python train.py --crop_scale_min=0.2 --color_jitter=0.4 --isotropic=false --inner_norm=false --drop_path=0.1 --kernel_size=7 --residual_init="none" --muon_scale="match_rms_adamw" --nesterov=false --adamw_lr_other_params=0.0026 --steps=23300 --decay_fraction=0.2 --final_lr_fraction=0.05 --warmup_steps=460 --adamw_weight_decay_other_params=0.05
Rows from expert 13 of block 5, named by matrix and row number. Rows with one number belong to one neuron. Each number is 128 + 32 x the weight over its row's rms, rounded and kept within 0 to 255. All counts start at 0. Numbers have three digits each. After the name is the row's rms in percent of the matrix's.
# up: expert up (model.blocks.5.mlp.up, 16x192x192), inputs 96-191
# down: expert down (model.blocks.5.mlp.down, 16x192x192, transposed), outputs 96-191
up.18 103:104099098152144110159085129079129104148118136121183101162135117092110146121041135071175105138099132118067108154110188139141193129122082162058108177079089112132104149096079164124077255156165050164142133139156160118135143079109124111092130181135164173152174161147124176136165156092119173127
up.19 111:171068162119105147209107109127093136114122107168143098142151160086100146139135100149154122102154099118149126166053128128103153143148098089153129131140138112083127152147134144139180157171117102097094114079143125160127101131120098198085078090146140123115097142137081123179130231137171104138
up.20 095:185077105151130071128096121117121144156119165105102188195133132121177161085174092140104116130168128108118096107158073104132108131123129187150107099143149103109055175089109135183053088143141111095185110124135109126128122114153109128122150109168167112116168086189131140083197122151087084118
up.21 095:117137156164136086106141107086186082115174121135123113139135177173156203152123092096137091161158111089127159181086190097138093119145170120131157187122083077096129158104110093202151158082097152193152183154123117142114117165128079091139159076166101144101133161103108144122135095082153091081
up.22 103:066155135093154149129074147073106150099118107083093161185076124124156171121082124097065118112100135138092124148117097116107130135130109127145161108159151163096122184118147156144111114148109080181076066111139116129120082125125121108124115114173153128151177102132162116105078111062120154144
up.23 121:117121166185141122185143127031072106152034065082116112133139110121110072150124111149118138059103155137110142087153094124105150126116083117248154110155164108135163119117136154134142137096102098138180167143170090145161151171136119151126139154148117140086121087110101125150112079221144104135
up.24 103:151103091170101136092128098134149149107093118138092109087144101165112092149202160061117129101146119134105082148100121154078150142059116131158077053087056142103106133166101092175026091111068107164091113139083144118107099166119109101141130125092088098081151172167086096150088110083086121171
up.25 103:131165169120213081155176085171172104163135127147100116185130133155146100043051139127096146148146092086161150109120091111128150136140246080142132132157125136130121070141093094139201098153156091133131103149115111148096125137095069106112133101153155150190102101147114116101108135079073159104
up.26 119:113141153107177133090119117181064185134046136074150111139104120117131187171099117174146102078146121107136151162155171096112080148164106081098099158208117147116163107125116084185125083057112152149101070104135116149111102102130143106125100135165136132132099135139100112187177162181129096156
up.27 101:099181089187120107104094071076100150152130124094095135124164086137109160200113181178114116141090133091142146101168106059099109140146142103118138152176135138101130164204137127143139160176118140110186166091106148111163093117124133094115104208159152120110120134187080087101088082117127150143
up.28 103:132160090143113146099145089146183160108162115115123098157118138108136089092084094124166079130091138081130068142124144152135171129154065079154119134131108155092064161127169109085191165115148110088072120150101161154127152151119105142142203152141149138129123069112095122104177125084180162154
up.29 103:091182096149134135124136166138179118104148152120158178138138124083136138128131150137175099079125078151100096069150104112129126161083117116148115112180080152119186143086085175155145123132185186133109137109130122112122153155127119089165121078152073078128080158140108134141184141153149153136
up.30 107:107158111123087183090131195090101138080129117132143152084088179105113190143139095091164172095157186164053152147140109138171112147210117068139116109134107117140134146166135111131123144077150151193128166087137139156189129124113145155140146153122180140145100184103128130124117146158151113166
up.31 095:099136116142149096102126085115072150170171122109111119124149142083176140136218142131143150108125091148115118135078196140092116105103085106048205084186123093109157152074093173184134197133110137142112130127174151105055156101132053126160142123081118113082111063124151088104116159101149147173
up.32 103:111141107165090147096131103142134134141137147164089099099125099214087143099209112203132158104142120127094131155165155174078163122184061101196143089086112079152106188170199109108132100095165144190112079131181146115109144158116117122157118132105113174180122093129180130128152087142144181155
up.33 116:148131133159170096165096142094115183152155168151154145155161079086097133167168151137136102100141160118103113117152047166143132136092166099116160163124147120105114075158151056055164145090081149165136081129112135131095123167127115146147163150184136071103175106140108157110138143104126114170
up.34 093:171124118098200057097159126143120123104089129122092106126141139161094111114142144076128158057109143103160176154112122079122151156124152105167123152110064129126156113142108118158126068167130109164096180106106121142103134068169187126130109101126129179175123094111166153124133129168113092107
up.35 100:122144156130144120136135078085140151065171146078098161173096108089167125114130071123099127085181121106070118099087103158123095129194099173156149103161092117143086138149080159128105087119155101147138141174158132118153103054133113159178156141134126112122157163167135105150150101062175129129
up.36 087:093204160186185120154074149091160141154159131124126124143154170144142132165172137104115117115121088106139110096122234139121094137168136113142164182176053150134098155098122049165133079147075075083122151130147119111104122135147088103132163084152131191096135060128120146142157080103162142099
up.37 113:123089078155151150130112132067130119098048159140136095149116133181093121151097207097160090182166179109149135153103073142207098121099188114215122138105136115159096125182138111139096086151131140107164106107131087134089122074120114111116116155112069124214134170161130126123116139157159143128
up.38 103:120052140076183130151113134180121139123210117097102155108127069152070182149086111139136136136150154072123164186109155134127140106110178110048094108102161144148127107118129126146119153108083077133143149109139119125103148115137177099133151097102123149143195063114153133124116182044098066154
up.39 098:149096115101140171127120091101136121093154159143114101099198139146109134084121149141186127103098115158188089061134156084102095118161086147096139069102109176138110085107006116162147156147100127079137122138165130144114079141101148085120130108071129114074033152165133093107092133137153169134
up.40 091:133110123130092109127086133080127154135112092089104043155136104093120139125132106138094142122141134138132163193098080097160085118145108071178150139101132105091085113148108167134124190168147089106191143127102101131117149081111119155170091080112130149132105120116151122204179113077120178118
up.41 103:112148150228137141148093066080097084087111148106164163124091086140117092147149140144146105139135146125161111175110077180120116118096130168089152148094135076149126087141163117112144091122120158113138135062175144107120100110133160080126147107106186082159140096174109117187107021109125103121
up.42 099:070136129134124182182134147111116116142207096145141147106148153130089125092169142105097121121129137101111104099067169115167148122120156147116137106136100160124097084188134189129115086150091109084110065117098062109093081077122083190069148124118112061163141123102120171155082116115129098064
up.43 090:170147118150134132100133120156119195098134183145089101060195152072171091062129173130115143122156106165110074090104173092138089115141202126151165116150055170168158121119099166163083104200129137118152087087108164105097127120104105174121202178163137114092153118061116101157075166098088160154
up.44 110:046129133097143131098152128138120115019114114135121101170056146158166091104147158156130136156154135150111146159130113088136119115164092180138055139103098090166097163143216143113122162151123127122119127113094117173138134115123116106159162157095088103067172105124143086067105166120122090165
up.45 104:102143094149134128096126077179175117156139082162103131115121118156108148100124151116164074140078074111119130126126070169130216114112101171039135073133059133146134106167133125164120103133171150106239198132135136130149127183106165151146140147109071159131220135173130117131070110088108127116
up.46 096:142215156132073121121169117103175165179133075137088166129140094082108138128105195144109134153163115128140105111125090166139153099123152140116113153170125093099145118133131119121110097181066182117188127109103131127147212176130130055135142173157204135099138149117137157076109142078129116144
up.47 103:118124167164109158114203157149143176129141124114101109186165111100072122149098123123202127186137170076107134162158209100125112142122063129112151131176113128138134142102113091086194208110146148138061101071139152122173170159115184125133112110166154135144141102133123105076089165140162182185
up.48 093:155127176120109090122147107156086162094150106121112160121085162102143189171110117172104147097120115181103126101143155058148145123152091096116170133143137117131153117170173129078116115132139109129137164185112116150099120127104151191175114106084140154197000110151137147085110090113107078106
up.49 088:159120152098078202177162167170076109083147124149136063126120188137100139111168093184086150101088190162065170061082156155109119102148054118105131135127120131150170134193183156131102127135145078107112117137124119158107133151125145139110127127115148081147127170174129100090152137145199126129
up.50 115:133089128156144181102117122132134086141187155114167114168152126124148129147139140100175124144172106156132141132102139128140128126124137131236146084145142145113147175114133083122156164139123138156071121080123111154171089115109117158102099175104136115138173129088140110127126172122157204063
up.51 098:091062116129132164115167126141170108149181109168144133085119137057085158061176116155137096179163186119134170181131150123105158126116121150129175114094153124087140094067123126061177093142108189133143100094139137131113169141117109066153156155119138098159108112141104170127118172130117103159
up.52 104:147093135155172129145165142104120095152087112129103159160150156110217118135068140122119139119130073139202100088088099140140111154103133105100117135119112115112125109151142091086143148102106085158122117110112095149128129094108152126154124130205111159137131142106171083173126116182110092142
up.53 112:134082037096179135125116189052089116157111100139116194099096095124138197210122141157124142126111139121156132139093090113115176116138091126097131213109117140110072116127150144127139082114085095146104118154074136134103118094116114058070104126137131168186103141111178156128094073162155122128
up.54 108:143122191099128121130134080140096099143112145078170086113133116117105137109153149082112089117172142166044143133194134139081124148128145120171096090121199172146089080122135134157139130178190092124088128114174179073103103101128119152121115076086144148119157109168090124107167044156130154119
up.55 099:126189105083125089094130103065045138096113113114055154109148165165119095155155107147115150180122151128071108117182071100093165130141153067126139134118147161110156056108154125109121098107139109109118130156161157056136110047135050129145115112128133131159120151139151073157141082123104163170
up.56 087:163086093094130159118129116175154157190154150115175106132123111158088105078063162105187167149179115134113115108106098168108070136089140119153136091156083105133149131078153092091131156110125111112162143093149156143198067100090177139130146158138098117129142065101169105113134168113125116168
up.57 102:154163127087163149171175107094138139119058157110150187164107109117152181170122092114133113160107098086102101127146112116109132126166183075074213093139119110122111133184114092124172117131092170093178111088133143141116134110125143133074138138112147154093163190123158126049093140092085099070
up.58 100:182123109119125079126214182138066128111081111125145113171136094103094112132114117185158119140123140179041161117114066154124143131181055088108155154156103108128154141150171088103111141118106105092139119137082134131144132155125132143133127127120152075069164131143119157120130150102142115184
up.59 091:067074160104170081180175131149151087113070156132110090102078065122107123137123142106176154181154166122112089154229122140117131127172142149096080103083106125085144155183170086128142071167096135088145176134154162092118120106117117105160139174083131126083130101132132160067143145137137080172
up.60 104:166121096133108148144155138192071129201082165172144140047125080164178116091088147129082115160138163133095130087140063148093155123133232077144156139084184152086155084115161093134143090191123114104133063176164146139125160107125094134148171068120113158156130115071180164167121105107161120088
up.61 092:172064098110161112134096134150067082068185076083135081191115144140125110049165104082115133133163095125098134137162064103117106100099147158109121145101147115154192099116176091159096169160103086132161159125166099152112130111138142109142029106084114093052142166179112168132163149099171085165
up.62 096:119131107133149077133109138160167109102171099149066130142064129118103089060147108112128126104119199192128119148087127083120140143140131078105154090117059120183178134160083129235098148113192141156210118116119123126162128177130129117191092076129136071125096188070102189098148151132069152151
up.63 108:110127138113144131164102102157213124194184112126065161105153159096117167083140143116136096114104131143185144135123194115112070134148111127146132086083096123120151043130083119132137064125161178142103077136103103162140116107121099144142138099106036075128145120133104085073146088103145146126
up.64 120:062151155087111101136117151179168162189121118173176131081069109141099138130145122119140163079113173102117179083130141167170107143164157127094043172133124057141145107109135174149167127139140146122132083103166150144129150113113147136113143135116081105167140059175170113117045116113086115050
up.65 106:154141132116135154145120099143045071195153162185146095122085075165118126132094109124134154120151129126153122077137115149130175146098138069137150127120088099122155122181186141129119152144161172097123107037141094173128178178099169127093140031100075113137068181099122145135119114163110115117
up.66 104:120133114206056142142142108102116083129149126075110112091079118146119181154108129149142135067155045133132133161098164115102136131071151124084133128088162169111130145097129103141131115106170091140105147100111177111115123124152234151151133103145093130181111053135109098154176204138086121139
up.67 089:123083181152176183171143105108139062103139111186121136189150106166152114120063134122140200151114082136112154124183137120145147141176142143127127091058135135094100140055095203173157132191132064157148088159092142135125156084144147126141169154129143113122080139172141142148172093128120166072
up.68 103:148145075093164148108132116127161150112114123112172132128184109064133150152160069111163122178181069112136154191090115117120124152210155119119106125178107152156132082111152168118137131110171097083164178041088096137114137130134162124176138166141147150079124141122089146065085166153047043107
up.69 094:086155133161146113109160146146097207134124127121080094165145137134119106133145150086150101184149124118156117151185180106191131152183128096093101136216067110111090208139156135153114171103105110159022136117132153126140180143118101082117100169112188106151125167115144125136118139140132113186
up.70 104:119157190106101109127107101124136126109125112122155128121139111105098135075117175136129143197098084111159122181184107075135149141141090093126128102151184069116117117069101147158198147115138099173155110136189171106120121067118172165127160091063130095143127101162100152088123211087116156110
up.71 103:137120110111107114131165105069121149137094123099131116145181116131143133092132091158144135161143053098148146116157128123106083131106135136119137132059067074112125159106057169133142158077108142160098129131187169105149073166116159128157132145125113146156169108038123118107183103084213141198
up.72 106:035114105129074113094155067121158194153159107103110103140083106133024161110131117149121106114106104148166103187136161202166096141134137179078083134070182148181171124074071127137122185105089179138128104068183146125170126129128111113179123152148136145125181090115102145103128144212121075099
up.73 101:117166097132074126077122113127086151139125143116102140182134103232170154055156094113095155054091103116126171184175219096158146111090137160093070115121117122104121181066118116123091105132071118130122085120183113174104097092155079126086111130103130162094090103121131140160081107115138163150
up.74 087:136153062161104124166183133132171116081115081150172134147145140096140202174130153185171147083232137137080142140133120063171091152108166116130154124183114161182083069163161108148170146150166183097129092109135103150156149111145105087176125110126163110092164138146163106134111084177184097125
up.75 104:239096158140096103153098206183116131151130137118096157119163114196132154144090102162163123154145158171157062129142184162150091116083094125149153147142146150108139083163083157170118113142147095100127179088178140157106096112109182167125121078136129174102142059128191120113128098166085186104
up.76 113:135135167121155112084125115095153161118082138151123127135182165134138093154101086163183168101121130143108185109149125149111138156120103141105105118129165045172119113140144081108158127166102123170096146170126113138143151147137142202137099109152117127130114169174123138132081126085157121085
up.77 104:133155165126144173130105127092067095126057157130108139117143142177094080136179122164152136133136115169109172040121142150129148151108203116145161144137137166047146125172129161107124128110129129133113079159129118143133134150136068129168103132143165137078074116097109142181160115138120092078
up.78 092:114147125134096133150189144137169141105092146136107152163086158153158180089072156121128119183118140081107142113159129085162188100148125151157143137112136107108064131147132120165165134138130105134020141089133106128150084109113156101107118110147139149108141133152168153097099109127161146152
up.79 099:099090090127146163138116138115146073146121111143121158099146150096114173161111154113112144109112133157089137081059148111138148134128113105078170156118172061081134075101130074168153137108113143179135109113156137110132101073137102091114157125107087089076199062102127085102110095126096099085
up.80 096:121103180120106148152146068141156144164153126151151120078112131085146127082168098151142108069170108193044135081142117106115097152156137128166139124189138113145103134158075133136223093115178143103178159178081159082158145100117211179171106136100134080199136130097172141039123110128182175086
up.81 097:138221145170134174122044083063125164086140094151105074120081091156154146128121101128126140167112123065138168134141154108125077121102141089169050161157128098032118129183122133180138131119135088084097179107148146141151110104109117131163087122118140116146095138115084143156116150088134121122
up.82 109:184121150122123091135170087148186153191074108138088139168080133142113122136094123088088150167138130092168196125123090131141027126154098200173072155107135083119103207088107144129042114150101128110163121145182153106135168110115134077175135104088107132103165109124128107099084078093125118107
up.83 088:130115123139123102087127136150114183128133131084084154150135121163133128120128174115112089116121153157147137147097076106126182119127130140101098162188139089132156185139214113146077093106154096147168101095102089087101078145147155121167113120122081129181111112091106141123137102150081141117
up.84 110:158119127141137132125100146188178123130122119097104138131119149168104183179175107173171152083166116113120147143097143208137153119097123099103115111093166151175131201154121173127127135132100103133158117123057082120154115075143098099131142123126121166115160164152165148087161179115037143172
up.85 095:145115158136147155062128095064034131167056150152110065132053109170061141084132127154124104064106154126116133132117160124153144144054107149155155128109090079117102175196104111146131108081115160140168138200142177155132137107143142120161148099116123159078115173157159155176144137153178107138
down.18 101:092132112147108127154148076069141165109132144092101126109151134103130086092103142083123110142126105161135132207117132136165135135188141077131117084110151136124110140117141121098107127141128108167219165111177153106123171185139109150067138075071140157102080128116027173094168137156125130161
down.19 112:132070125087142077141144128146130131198117109114169113130156107117142215121137136111157156084125123095115107017139123124109102163137166136119133185146100122114109176156170140159209134138099101117086051156125136131106143122084093124149141117172160123057132119138120145105162138098206121172
down.20 094:068110144124067099112097098103081199159127128102135100124154136130108113093150154142120115169105122153145150092146136068130099175141081127099118154174149148116142129119078090119099143187101101089141134163128141146096129139115096138182171185117109200181085183124124121093115094174100165148
down.21 097:153089131111160128139127091133093135171137102148111148152188131198121142102132101074113120085147133098106123125098105107110072089056170118116158106149140086097159141169118172143167101171156173065145190084104112106127135115098122088118144181074117135110138185123116074157134143162154128109
down.22 102:110120142155128146104077156039085148168091154103078124106144155192100125037129150101107095141113151148154144092156142144094141098104107167114115104145095141121186097141151151140132122180128116159078075182122134139086130119139107127115128131056149107083149140135061165168077097072106112170
down.23 128:145126144141087165099097131171115163163132036128142153142148133103141095142155165119135165084119136133129106137120143097145136189072175097073135150209137095091106101114129148127134128151104131064079114157101204105097175067113117146115132121134119137167095141136107122161155093144117190141
down.24 109:134151148132173167171138083120115167150040161061129109176105140182114110185143128163118126070165147067109151124187136102040119121138118101120156128154116150077099129143138177069150125083129143118134082099068108088147103173156130128152137091141046077112139173127131144150146129097164107163
down.25 100:125219159111165134140111114110166138157144112121185127154121124185131100159127128135139123143204136114143088147146135130153124149095035114069171147130146122160119112161157098093167136151161111181167053121139099131018101130103214138080152134183113126129165126124133059089144122098101134165
down.26 118:169125133102135121122109125161137165133119109158106170154080110135142107117109096083128148135151127124185090102125117123055159237062126103228171101132067101127126177171161128128158125116131103036165135191121083132041067098085102104139109126102125143150064108120134156131149125141139122122
down.27 090:134116147152086130137149130142116124096158094103050117165157118171124115097123144072128075130131170108121173090090118155096109139124111082108189106024147103138180071136128153138115124113170154121150136134144111217150103153099150115133128165085164129167127144123031094092190157168109106126
down.28 102:116106138126096170092139147132117089089150094140104119125150136148133145073075144049112146157122130092112200112092136159151156151146163146123172123113072129127132139099115149137182110124177135152150092138169190135121135121016082117129117183110126134148120153118175140106112150070098065108
down.29 104:156075104186088164106144134135127196160167108132131119128112134145138108084100100092130166105055053147107146161128108079121123158205143100146134106096082109047169149142106119111093134103129175133168125134146082093156160018140161123172111165138130144116190160129151090162075090112147138071
down.30 100:162111099078119110063120173117121137139080079139146136175170122127110098133158142105130115092119176156153197173123158131170145125176040140180167086076116129156145148147143085120120127150126134067161157094093137122089109155090085116165121102091135137163091103134127102104154149169160181086
down.31 100:136101098144119151158133107114118188096087128116100103141089107151133116155160139170136095150152099131105090122165160117151116164098159188166137147115215156123106161116109091092171139080152092192161123137118101158099111128134082101144113137038157180078098044098088171104116152123087161086
down.32 108:180065134117093179171134143121090144122108147143167074122137166134155089104136138084126189107109097125163127147057131097147186153108088126173121187138169187125109169122122094134141138103127132169115172175075106145145122088125059071101119135089065146160147090139174124061147098150122104123
down.33 103:150178111175164158164105110142070159116173005119066145135144144201118072174156099120127130137141122121095104094117142136066125137140124100143131145164086127111107087152123096099175128134118106123161156164168171107089145098119124094111128129180142103149091157116043147087134155086149117110
down.34 095:158077138152150125087114141116137121185146096091126095124202137114131117090138141167123098077081187099162049146106142134115163203141172177171133125108127130115114197113106077135103131152174138118120080117151117147128127160094110108180133150182154208147050148108132085174094115113132124137
down.35 111:157160101109131152118141123149070135067106186146184172143147164105144047160129160162134163145093096095148092137091122115203164095150067138135155103118147119127130106119089100160120130174104162047165157213099145079126104097045158123088142136107099157149154100128063130158100112142091137152
down.36 099:087084152145138140156151101125157196154053138102152151184131127086158202076132129153138146168131136089105167061119116158172145086125151134129156146162115159115115172076159126101161145136107136055161133095111107157060153124124097134140141130106141056149121091155083140090110154120170119146
down.37 111:059150151167137185137146153141061186181124115137172096136099111104134151126102119072136124116133143087121099146140154053175126097111150105116099123135135124153169107117143116115101116135139146122124093127087132143060138139062133159148150092137167081097112072132128092170133100130115132138
down.38 107:154203119084183133090118094122178181140050166133100091105116138065130152137133106174137115144152142111141169127132129097153106121106126145098097095151088126126093095113124194136113143102130126168146147132061102153110141154178106141183105126077074113159081159133203127144133119126202166168
down.39 102:118134188092179129099168096140114072119129130133165108124138156161132086102158122170119125199165159172072155196127121115083105132178145133095143199123171115123135138085102107118141107163156094129098076085119134089115120106139142112133130134116177135070149139136169147163135145155150175188
down.40 092:098134119166131153142082046080159107181132116100103157151077123176156100124165108129158158087159162107161127142124126117144123126143104162177164140084091125150108164139130070125071127133163128128151167133208137103115162142123170083137097130154146155143132055119187162133111053160116142076
down.41 092:130089107156129133130111098185176123065151166141131151132150120100133126159085089147134134062085141154181117121139110093163167131103143058130120112103085153196149114122115092088119122134130124148087092140164168168130175060154104108119109194076140108142177074118153134135161129104132196219
down.42 103:150134118193146078116097155128105110145145169086162074133120152087124104146134171179136143158164157084117148158150112128168159098080114139139149133132167135109140073101118149125143140077083097194156160183139114089142106127106130191133116189107076087097163125123136110179110175128142103101
down.43 096:056157139182132126102123116137118103140141109118200098113078149146135171157160124178110134184155113088097134143106107178108152133184094108166184067133162140120151098175083128100096115166043103161152114129162136090092120172140088144143133141081139117094130183150096099059114121096181131157
down.44 105:132114103151131208120097082082163038153155150126141148133147130123134143070139111101109125137129164115155228135096131147130155102158141087145165178164168094207136105132135125162116129083172120167093178168127179123109148143094153111062123099120133123124088148122195094082100150170141200166
down.45 120:133146102127117050139125146169099127193150128136082116118154145167142103131077147120120124147098106106114101130130092096163121096160125097093112088096062112157095129163133107160151124135133105087141073100095098137107087189085172193115126208177139105082092098131167136092159179112133101161
down.46 098:117117139177102112115162204113104090085123103114154135105164100150154177118178116123119081117114138158077155102119137179097141186122132103091070195101125149067094161143133130120173142150115105176142107071091154181124190179086189118137096149139128096152152135156084201087150110094126135092
down.47 099:178118140114176121130135087201094176128147136132111173123122121093131086124194118122128136139134170141153166133182130096147121151101079062192128170120170099151125109126120075114154129124123136106150130062120098145116129145125103032096124176121114154154053124110174090095089158043159095077
down.48 097:120146087176144159072114130059102203123080099100152173100100161104116108133166133173145102126163149134154122190128114157111104149082110135128114142143112098146072143177091148105135135049134143108086214082108159142157128105119135139171152110051158220119132144143101121152121133107131127098
down.49 093:130165119113149157213111172103137156132101142101111125110164112153097124109111121104133112094098105133140172113129159114163158125119116150139124143165123078084218107114157141132106110159097120164167157068101135155086120086025102134129111078126171115111093089101195100124102161117137043179
down.50 114:093150139100107141117112181136077098123172093112175133169157120106130153142109100165098134112119106120080144123155126113143112168144146113139151125137103152120047168142149142095121113136125150138065119171133126191166090147089145130156106141200117069136105031105181149139147136072145080095
down.51 097:086108123159110139136143109126113122109207119156113193117203108130147133119155128084120162074076113165135090105201132109163089129091131044122126156113118078207136123077113104126154122103124145073180143127114151115206118144113125184137118101123159129109126150134194113102061135063114148133
down.52 101:158162173131096183142101134137149179135135134125092173116087173154133197115050102134127140087116115134068161151116124155121113127126143161114151139111110132105108108092125107141201139138037119062128184103120124122117171177118134133108115144123158117151077080107100161092154107220137092179
down.53 102:146148121094123125107102133223180179106118051142064120137113098154133149083090142088128076182137185163081116168109118108194052147123128117121139117125148172101144114128096140142177150157115135175100111104180079125114153236121063153154122086126119208091096087156118123144145146137068093126
down.54 103:149096107132154207111172174099111101101113194129101136100071123115140135122154130143132139127046120129138182073072155085114086155122133163195177087124122090145061119121129127127081125117160109236110126122051079140184138160118120103100151094169076103153104106117120110064128161149155109190
down.55 100:141149176160072086090138101098152101129149117176093154137101106107118075070101119113121171089114155113135133121157134106176135130139104103110127113137153130162134171101117130107139135142161139142135142148175076193114207136123086122156128150055143102149150105107180136105176185078124074141
down.56 088:114144046127113157113186137129062164162048108132154123161109106143110151154135137131134165111125103122124104171154125165113059123136139115137135112144112194081108048136155093120141128084085088181075146109148127182146132129104152133083151086141188145163097151123115138070121165122124182185
down.57 103:097127088119074134187126144115130061166137068131142157116099120111114147113076155140128152115083145123090105117139143143168076153144114117093100121139170128112059102105135085136150136194110108255142119123086161082132111119075148147117137183057174110140184098135193095134154106134101162072
down.58 096:169173116144126167122114098123138169189190136132107145154152121177118106142155168133143133048175113151141110126096126101116033166109131096155152096133139160112135070188118136145144112162166109062102124174115144079086131122102106170106118054165179139149099162140098118076117141137116129141
down.59 086:151121148121139158028174142149145147160140173157139165147130126131145096128137122129153100134107183132105116070129137169160183185151132103098136179110120102155070120157139147139099092174152170133143200117164133089086146168222074107118130106091102086142150144118159107048138169160112163132
down.60 104:164154118148108156110120075137146126056115081134130161136091166161132148109127092110135163176098157114127127199074117129113123219142163145139129116120141126165066057119117123134128144145069136126118075123111147096168128158127151132106104122087136130106136145147214153128080110062081157155
down.61 099:055153115113088107080093153165153146102147116144145123129097104151113117129132164157127058080138079133104119172142155109160104149066105151123151085190105148186130184158066147153118133080106117122138131177047119108114095144134164204078160113136164151144175149106127134096145153115131104122
down.62 100:072131147144107179141097089199085187131192072134177168081081135167107129126140121150129139074135169160049169150133101131143192101092118130148115135074111145120180113087121135167119093158136117152110137075177144157134112098129145120106114137124145092122133138121158137140128103054177188140
down.63 106:095123168154127101156149155164109139140106101101113136152115137160116076123130120166144171186145135119143151105159097142145125088142161136066150149170135116138108126095124154088125131094122137136067091128136170107146148188161170162168119187154102095163070206090154084132087137156083148110
down.64 108:159117166232156157082124142182150156157147120138077108124123122124132142127119112122127175116096142089097129099147140111088094222065167121168113190187151126095091104158151108133112127049098121044102121109125081114130136105098140143156124128158079091148097125116130113086158115150123117084
down.65 099:173091151076168144152124212151121097138102088119092114142098108158131173150135136114128175132140124148141069131097128121135089201073103106185147142136111112118106089157154166115170134108102101129165112103160196131111105102136060160069104109060097127174113182109122197113149117137128117098
down.66 112:164152135122086093139121107130155131151049127111128103091135127123120158106051157111140155176119184123106122147161140123191184126086139122129125081147121148065150133110114078145124132111106121146120143161143084163196101140150070122119124128155072173110065182141151119142190173117142115126
down.67 092:138152252121061138117143092141146099119174151107152162107123169136108121104074174119173100153101155096147070130152114113161161104157132093125086187120127158176147145110117142098072167148137091124105134090102096092114165131126096095105136137111143188172158138143126158153076097090099151134
down.68 111:119171091093189117160157136137138118166114120147176090112073165094147158145135125092148078124106058156119101075129133096095057161166129152107152071089126132182131132139138128140110131127139134083215083169195117118094142081078132155091121174164126088127146149142171165142125079165071101076
down.69 090:182150086166113099097121088145126154082144160126172215103106115173107087083193157128120062147136214158157127098166105128144191131104100073126117187086156138157118132138145126153196116140124098121166140119092073153062073135152125142107140074120142152129089116103140171110122163141166145126
down.70 102:153149164120161156160155180153115160054090173121135050149185146160122160151159094109125063146094125147121164088166132172126100135155083136129137116074146060155169143096146177107092135133116143149089108198091038184130167118106094136121141180116084104097146106130148108150159084103102124124
down.71 101:167087170060161129132123108130096105130154155089130161134114098099137112188111081197122058082170111083152133139179142128142138078177127153156107177098093091088139073097159151097180117164099119115137104087146085147133160111112113149094119105104133093189175080137151116044178155167127158159
down.72 105:139120119072142136089116087165089164129090132149124167158154119116123105131137109104113106100175140101167168155047113046130146180142101085153180140133165147181113035148136140157153132102088089161117113179145140164137136066204119128124114097118116130154161083106136121111117131158082152124
down.73 104:134147107102161078078096136108127133105117191154109142113130136096099145060115132113114109187134194157112100173106130123144108144113118094177111131118145153147145212108136108092122115147125096121209113162138088139126166114143144114111093128114114178110105211142084121066145128127156162177
down.74 086:132088082159135109123116155194156135105066137153125143113141090088124208148089183087138085149159146187148175142156098127060062127135175119157132096121121142192154178110156123157116135045141113162102125050162131130084156111115122081188100099121150168127094094133086121063165090113114199122
down.75 101:110133157042111086108081107094123159199105056121074144127189110135119150146134148132104139114097148096165081123109125034083158198094121141116116094154134132084128165104119107138145130138089132106192156152063135130153190160092117122142135075133147181184109181115152121113092221083134116149
down.76 108:205153149147161163189154099143115066084096122131158061166160096173130105164145137168096183192152104143145143152146105171174168146141128114169154105079145106118133141126131125108105109132147133092133091146084125141119149165094084128120130157144162120115070122133048155094158139123160095134
down.77 107:099139162149135165116133112183128138122156072126037126117074127070111120185122109093137146151155143181168143094142131132064120177141147147175113217142079119127127170108113121131095093069117131153170107116126168104099130114131108120166137102154138165116166136128121162115122090110151079154
down.78 086:162186155166158123158101130087084118129144139105167172120124115136107176104096127134112090142065130108083064131141137137148144113184119182114113130139113146057077111140109142146138161176143087175063153084150060115168176140095142090146160123113157135123102175120111069130088118122101078118
down.79 100:124082093101122165118154066249122165149087146102154123110115170159119167086135146151112106046192160172122153170137134151140112112155155174150138125081149151139135115099113140127127117076160096109184159144104139155172103169080126118146132155131122088144112051100093092109148148078123107129
down.80 100:130177179107129131206127119089093131168102108103159148136094132140149088126083151131120125126102126179150114086125118107162100079155127109157128129074090164181139139162114058128175152200125143135111104106129138168094117117099168155084124109126063137049091163130128105121167103129145127083
down.81 092:146200136155167080062132145069140109133090180169161107136178152127124098132069132145137095097134149126121081132156083095144124103133109124152160155163114144125133158097151120131118101142149095100170237083157112120057183099093075153114128100173142108082088171132111161133118108167139093127
down.82 110:076167110107090119186144162142099138105175101101117152117181128136140119175092135133135114133156132170173116135129141139150140124094091131068108174196150136146140157123139168118092120177094099017146147133096114133087091114112163128138140139175115103082125150138159098118138073136168195139
down.83 093:116123076139123143160124051144101132151115156111165136174153146134162071171138108107145106032159091193136113100153142107126187148068160163146154176124084081145183020110112081120150123158184115141149115159143115102137099135148115156148147090141077159133129120134163115217166084130113159122
down.84 108:164119097123087080157126103137154138152069079168148109138093104093117117207085132119116137090129144120094111166136161148166095157154153176126150079167145133142159098124101124126129133192132127099165102195159140163137108119150164191126140165031107138123083119119109078131060165063118109150
down.85 093:187171149123119114117132144117159140135079091152046081144117145075123115130121134110173129185167129122130162157070133108109141215169075130116156084178108171047074076191152066138131147117086141104160111156086154115065109166141096099161151161129186164106143106147156083101102142103163171158